Rows from block 6 of the encoder of a small image VQ-VAE, named by matrix and row number. Rows with one number belong to one channel. Each number is 128 + 24 x the weight over its row's rms, rounded and kept within 0 to 255. All counts start at 0. Numbers have three digits each.
After each channel's rows are labels from the 100 images, of 14976, where the channel reaches its highest value: "top examples" is what is common among them; "colour at peak" is the nearest of a few named colours to the mean colour under the peak. Only what is clearly more common there than usual is listed. The data: microscope photos of single blood and bone marrow cells.
# convs0: first 3x3 conv (encoder.blocks.6.convs.0.weight, 112x112x3x3, each kernel summed), inputs 38-75
# convs1: second 3x3 conv (encoder.blocks.6.convs.1.weight, 112x112x3x3, transposed, each kernel summed), outputs 38-75

convs0.53:145152151136138157121097138105098122102128138073139160099102087132129166122125138065134118067128151116135134086116
convs1.53:170118122167130121128117106145133138176116122162125153122172142126088084098154123163134105146111139114117125130113
top examples: cell type: segmented neutrophil
colour at peak: black; blue

convs0.30:118122105109116118125184100161139125148145119047143086152130126103138103135104132166125123190134135095117161129122
convs1.30:091152136153136133095074157110110136150123124141111125093130152152106150137178160116119096089127131151125114117124
top examples: smear: peripheral blood
colour at peak: white

convs0.83:142134148115139092197111123089091129095109133080097146136167130134153177135120124100162100115117131158150138134121
convs1.83:121077131140131171136122140117110112112145150105146114113112139128107108147129067187133107103143147161144147092149
top examples: cell type: segmented neutrophil
colour at peak: blue

convs0.66:129146105139086105145111140121119159111121118108159158107151148125110119077150104113142105114143141138119118131118
convs1.66:116118157168155117142123116153169102111124111157092122158120108125134132140127108171115138157134153132107124105185
top examples: cell type: segmented neutrophil
colour at peak: purple; blue

convs0.3:127134130138120162148100143141139129071164118135132160122075140142115078121100153161108131119083080106142104120120
convs1.3:124146130135147104110164138117114157171119131090157104152177122105189187142105129103165126130167190129131130117092
top examples: cell type: erythroblast
colour at peak: black; blue

convs0.90:127122077127096147158148130128136160119133110118128117147112142105139080132134135115167104177132122127130103110170
convs1.90:144150135128131137077103134085133130170127127138158143131157116115114146128085167123141147099111090112094089110115
top examples: smear: peripheral blood
colour at peak: pink

convs0.56:085131153097098146149119141111130167138097159175061132139137123088126107148138146086142112131139100107128132125105
convs1.56:145156117148161126073169104175136088091141099092127153124133157168122126137099133121128191125142146153124110146157
top examples: cell type: segmented neutrophil
colour at peak: purple

convs0.104:133127133105122151118124111140101157162117139125131115108178141156090103125117124145136131140125158109134115110160
convs1.104:129142113152157119139119139120132108105147143095134147160098121119126104139126128138110129126153081129119144158099
top examples: smear: peripheral blood
colour at peak: purple

convs0.78:105160127137078100133129117119091111122116125118085177131153153120113156112112117122137138098127165117111087131124
convs1.78:109111133111139118126131150143160148141163134090141106125114107128153078144117107159065132132115149114132181089122
top examples: cell type: segmented neutrophil
colour at peak: blue; black

convs0.72:086139087120158153157146090153106139134102148117152163083159122140145068142094110132130146147103147138117121186137
convs1.72:163140126143113127102099150128138116100146098113152139147131114162124117121167147144088131140151087115125173146090
top examples: cell type: segmented neutrophil
colour at peak: purple; blue

convs0.8:139135110143147163178144126121109090105152073124126138094135093168124145130126135125106165101100063117158139133125
convs1.8:092153132123120149073138148105131140131142168108133133149117120108118142142123111139164141127139112128114138126141
top examples: cell type: segmented neutrophil
colour at peak: purple

convs0.81:142115132152148127113139108158156084143053110075092119135104114118123136150126137122086146079129097091130130099141
convs1.81:115138117136116134110108166101104148115187136107139158136169129152125145124144128128140089172147160160128153136098
top examples: smear: peripheral blood
colour at peak: pink

convs0.7:161111133129174130128155125115114123163103116152112101137145105101105144149099120127115128105136102100126167111125
convs1.7:115127143122135108101148111158149099148101136144153169128120137114105139129153109135135113155132170125123132162124
top examples: smear: peripheral blood
colour at peak: blue

convs0.50:119124128131090148120154116127108167083118177121146111149176108126105103126117123138139105166151120122133125127132
convs1.50:113121159103136131172137147149159123169139083105095144141093159123145121133137109151138147096122150121144141155126
top examples: cell type: segmented neutrophil
colour at peak: purple

convs0.33:102182097123149099135124139103110136139137122147133162140138112102130095103108113136121114083163135126097122162145
convs1.33:127096177103148154125158126138144161110096144110091123124112134129092109106123179128138160157134108145151121118158
top examples: cell type: segmented neutrophil
colour at peak: purple