Weights of a small image VQ-VAE.
Model: 5.64M parameters, encoder norm batchnorm, decoder widths [48, 48, 96, 192].
Training: muon at rate 0.012, 16600 steps, batches of 64.
Data: trained on microscope photos of single blood and bone marrow cells, 10.9 epochs.
Rows from block 9 of the encoder of a small image VQ-VAE, named by matrix and row number. Rows with one number belong to one channel. Each number is 128 + 32 x the weight over its row's rms, rounded and kept within 0 to 255. All counts start at 0. Numbers have three digits each.
After each channel's rows are labels from the 100 images, of 14976, where the channel reaches its highest value: "strongest on" is what is common among them. Only what is clearly more common there than usual is listed. The data: microscope photos of single blood and bone marrow cells. In brackets: how many of the 100.
# convs0: first 3x3 conv (encoder.blocks.9.convs.0.weight, 192x192x3x3, each kernel summed), inputs 96-191
# convs1: second 3x3 conv (encoder.blocks.9.convs.1.weight, 192x192x3x3, transposed, each kernel summed), outputs 96-191

convs0.184:139098112175087115090123191131111151148112143195128079146103118088162156091078064194136131123172133094106177130141125126158119148131125136071127111096136099155095157079184090115108082111110132147138137158092150112060137061134170120186113114113076153148123145111143075157053168129125131183
convs1.184:130145151138121091158138135105136113181149167098104162088126152153106170165158070114135158162120122126172121155087151063133184159130168165183121098156090105110052076100119131131084152143149130134092105162138135128162122107114123128045129121133120205158106091155151120095158131139097129125
strongest on: smear: peripheral blood (100); cell type: platelet (40)

convs0.81:102167124135128116193141162069117092180127143140108113168166202136128137108080169189100142112144131110126104107121110112122128149088165134115147081095123144144160174161148176199106120102081133121121161134167122090158107158079182125077148140167122115078205075163134133145056166157108102223
convs1.81:112151135102151148115118045082138171096095137151147086132143128144151125171153085029136068121133099180141160132115113154133104123189114117176097087147157137156068095102129143136099132158120144106140129138148163151095156129084065106164139134133160134148070111143132060129171140101116170131
strongest on: cell type: lymphocyte (40); smear: peripheral blood (40)

convs0.140:079150154158082084127117113088165096085136192100098127100081063118115147104148101097145119128102121107105111136129141137120107084139148110095105127115117137111173147138129072148109146136196150111044174115096184152119119137171089109149111069106128133076146156128131179090149126084186079115
convs1.140:152068120139170146120172170121156121137130177113101145162176140144137150103056155120070163146143117098161146126145104135098152137166123102180094174102134117186079131109159149153149154130096090184143134151109115129172169168119154126144206123150130099217120113112113079111134056117053132153
strongest on: cell type: segmented neutrophil (43)

convs0.73:132070160138096098181117065085150098096139079118126102139082111122176107063094118117123148103106110050090119179106104146129147094110124135067121106103107106125119163097171129124116141124170121143084112115052144170146125125181109155146133099106141058095102153168083127141125143161158159184
convs1.73:136154110181177065160124166151177112080092160133175121143130055137099111101090180135120100132183113107140103127143090074131107144143083142142130114145100183192201149113114171117184093157125138153159169110151137137113128158165131084141168174088084108105159103136176107122112121164117193195
strongest on: smear: peripheral blood (70)

convs0.56:162171071161157118182150150159156191126107069149123108115125197118073085133156014099135109144098109126131082109172083119121183146078098123138131061155128110088120091136117157098105109145113117126154145126180110118115107123101101078063097125155090132149154092114111104103101129151111122142
convs1.56:138136117095125189124151146139120120129095146150162131098075127105151215155129158102118114145087094182138137105115098125098150152140086138048145116117081096202132096070173150168188163115123077086152115165127156123133149169168145134151135116141108231167127121134125122229107123075101100144
strongest on: cell type: segmented neutrophil (42)

convs0.90:133122172148081124175100131090128109078133106045101070128191130163159141126120183103134122148188129134083145144127136144135079155095144091167121108132120100143141123157150098128163148118150096143100118087089163148122144158131174163118126128100128138107077134163111165153110176099174130067
convs1.90:121166132120168213113116107129094181171127132193106160120133147145153151114121131044097167112095150202102138123083127090150144085166098129160133122131164129156170147199081117129091152146114136148116210179099151069154125128147125077144142130150161080143126125154102137132142174088118111184
strongest on: cell type: segmented neutrophil (45)

convs0.35:079157112089189114112110112100107141174150124187099161144117209105127136113165137163151102160114128125115072130171108117114124133133127149129124133163091088048089133098109157106144126176110071127172092141146116057110218085089128140058124171111100127169136113068140143067109104121099120124
convs1.35:112145110085096174092209177166076190152153128094151191094134150126113132163166104134156139138165175144188118119117116157080144164081164100117108129057168109106070135120088109095112184113144151117135080057139115118146156123091128113092151151148107121110081151129137135111170162142129077139
strongest on: smear: peripheral blood (38)

convs0.44:093168097088154124128092092134079141222188071171139116120125174106183142148088152056114141142171138144125126133146104132132149074103148126145175103169129088085102128092112145115170126144130101132168115150100083058137109082112147153106116183129104150112100091101108196152133155069088146115
convs1.44:054142114074090146175136140108126175141157118100176144151163181201178134182213144145059105142127181160108119112078125173122132157120142135166071124084195120170096085094129160052151207120134138124133132073146145155153151147122143116112142119134180065140131139126118128117148126128125113116
strongest on: smear: peripheral blood (71)

convs0.160:128129136087095139056132142127142134131204127161100136166113100093140145113131077146105150088140135107118104124184088144156128135160138132103090129066131053108127138056128167100145119172078161106168063134156140075128181140128150095145162086103178148132100141161153106123091147153128146122
convs1.160:036145084116114152150159126156135166150165123200133164140135156218082089165125107154141091145138158170134127094107126163125154113098146142164164106187136188136123117168144134090105162093123146124103132110129162124181171176113122107109131211085051107164110118104116135094112096144072137150
strongest on: smear: peripheral blood (48)

convs0.125:186126088148139121208144149200099148146155098161134135121118181119094085174117059035111128146136129081177177125182105113140187172115127195136150093129063129130147111140132111083131105134110095168211134171124068095132085137095142139111122146132088141168157091125125102138108096144101107118
convs1.125:048141129117124133099166150142176138218151117200120176124133087090115176173189070152181143111080134105108157092093169112152191164143152125125168123126160116075162144117102112138086122124109086125147127142121172139184083126182138136167115126127098185130158104119130139122078127174110120123
strongest on: cell type: segmented neutrophil (44); smear: peripheral blood (36)

convs0.177:068140119102161077230145080084155188186118179160109163132087066126106122161160090167113118104151112082099154082163125078116106096139126119128114099140070108127121164124110109099120163114093161127129197111117066125111094087161142141168096144083131068060079139123130139120125089131189115039
convs1.177:127132148120054123176143160199099154135129158113113137162141080164093141132092123188094154122144146129129074112148175116113062097097118123107085114126198169103137145118091151114099158107183161127190151144114147153105098105096138117078116107141108087126150085112131146087096109178122151093
strongest on: cell type: segmented neutrophil (43)

convs0.69:145145106142205157246096136157140164170149128108072139072169161179168096086138167128114188147200143104105134094158089064138126142143142156097119051121106134174139121210115125054118168117092145175157163090042133140131095166169161159188139108081061091088135159171171115090144143147149117092
convs1.69:129074110125158138151104179117122145142083125120062156181113161100108117124115138137150164120176124061144085129136146122127095108144102155106152142088164135099174153190084067124112129129114150128182103145139085153179090152092138149156125151162158124124092136109170171146140124106173074181
strongest on: smear: peripheral blood (76)

convs0.53:151197174103136140125132132125107113092161099122165126090149032112175154088088076087087138132154099148120112095104143133114121090086154126136152079161161175156152113134108153146130188132147131127097122110070088122131150163120190109118118163158154131110126109176084113131137114072116145125
convs1.53:129118130103164135079129087129213163117097177132121114145160166200156098104134170085097121143139105124129142123181126154196130135158154170145081069082147118148117135141169106138165118125140166164099107090155149175166156151134083139126157101164197176138077167085127142151068131158158079142
strongest on: cell type: lymphocyte (44)

convs0.131:080124175126103103044134097120154128115103147143151074102104082113127138147127164149093179143154141156110122175155127157150119091128122109098146078146119117178078085082088139105107105146083130155088082105115188213114108110182075068150144129132169171175099146131138080127119144058141110131
convs1.131:134095138154175113159100196117095147152148119190080141153136166176130140144115145093155130156141180112088119133140167133146170160174153148125123194090106138127159151176142114107178157073131136110169154133150146100133134140130170168186166111180183136119098090157143095169064110155138145127
strongest on: cell type: lymphocyte (42)

convs0.128:146114120074109028089127090159126166098155114168094125113114141075098110112060149141143136153163119086112149114097083113123125116099104099079119115102091061131095116074135111119142135145157159167144089172130127108130088059132106128151068123105097157150144122170121090136107164180111103170
convs1.128:111169065133097127147128149142127100165153144121123129149130153099143125163161167104138116086089135151088143133133134080115131148120149165168160145086155166129135091079098128066161127097117129113163070091163111159158117103119122113059142224128118152114158118149187138101129077117118125063
strongest on: smear: peripheral blood (100); cell type: platelet (25); cell type: eosinophil (25)

convs0.114:141156139122107148225108149183117145167106128171139170131137110128105113124082125080146110140172115156075109081172121058130097143089099087220129084106081107084156110112146180142148104122119126100179136143144070119135090146079118135102094115133045119120169093077104144121124103169141136024
convs1.114:149139094127176182115110149139110117093145191079167135101105127145073158088142140128070122072077117149207109136115131174129119092145086166069164085099165115111113143164145144156112125143106089082188093121125095096116112093166105108117128058155126126151114135127069110135150142080135133143
strongest on: cell type: segmented neutrophil (52)

convs0.4:147148135113129106142076180138112116072152085124171127107127111110131149093149117049146166167125130128083155098097095129133054075077099104154153117072138105121129094119131163099094161120120116151087203118115135125101208142134138147085100101096083154158148095095152141134074122092195080050
convs1.4:136136130129150137088144112156133170141116139110084196137123130152141117062108156108107201095130125127113099134166142140139154137112104148148156150147173086131150094183138153154171157083130166092176143123120101108206097165110151075164159127158132115183169123167059131195147116150163119178
strongest on: cell type: segmented neutrophil (51)

convs0.164:209149088137145169113134108202090126136141135155104127116105185140161099149120083116147082119129088125121151136133160136120172207107085114173133157147129068077157142147156120112110115196158138096200102169171125111119122092146101078105101090101066121137215075083149141167104125119104126119
convs1.164:140151094153100070134138152131117086119127152138141105075082067129090192068165045113122195121094138155114128112077106086096113127121171157149149178127128144120140087080153113103143107133134061115123142087123092109091129186119118139101180096155061175176170114129129123140169160111146162134
strongest on: cell type: segmented neutrophil (68); smear: peripheral blood (62)

convs0.42:101121202106130085232178115028112162168129127130097112132153112087132126135142127107173140094168121118085143120135155116083133067126093124119116083095166114085112146107155145121121120125120121163064184120083103135145189126193141169131085119143145048158088144112102175105129153182157125104
convs1.42:171128176070119199142076099185124113162115139084130129133138081144145161122113148087124116164178117138128065137132056163173076134099151133182100102137132125176130125164107146090160105159101150148148155120061148147172116170143109139161180183105150095092095146138133138141090159132121124155
strongest on: smear: peripheral blood (74)

convs0.17:202216151111201162123137152159115159156173161171123127143114176105061145145109000083126119161102108095117103110150156124177115131175113128119137155148138119124146144111143088124134133169103145147132121173125169086131113109207149132155177097139100194163117201168174211124097145122089186115
convs1.17:135193066077137201025190138126115151134103156213135141116134141141088154173153108155118143121082109109131106113170154164099181118142098131117146137117115131156177125153138112088143132105123104087130098158158110120159154146046129127175113140102089125137123063064120186167113103101157135099
strongest on: smear: peripheral blood (63); cell type: segmented neutrophil (45)

convs0.100:151150129080148085081100144194172095161134083147106084069205138111117143188118132196166129148104136188111051091147122127157049113133142103144156125087150126123162114119122178107134173140163104110180148170121185100171103157121142114122107135171150182087117130136152154106151144098072182067
convs1.100:120130114071136148107106136095038143156160142115102174117135149114186181109191162133154221089142149149157157117152125131103133116118136135095102113126170105084138150184145114115135075082144133133115110106151114120140132130174141102116106123166195072158074198076100149176143128100102061098
strongest on: cell type: erythroblast (35)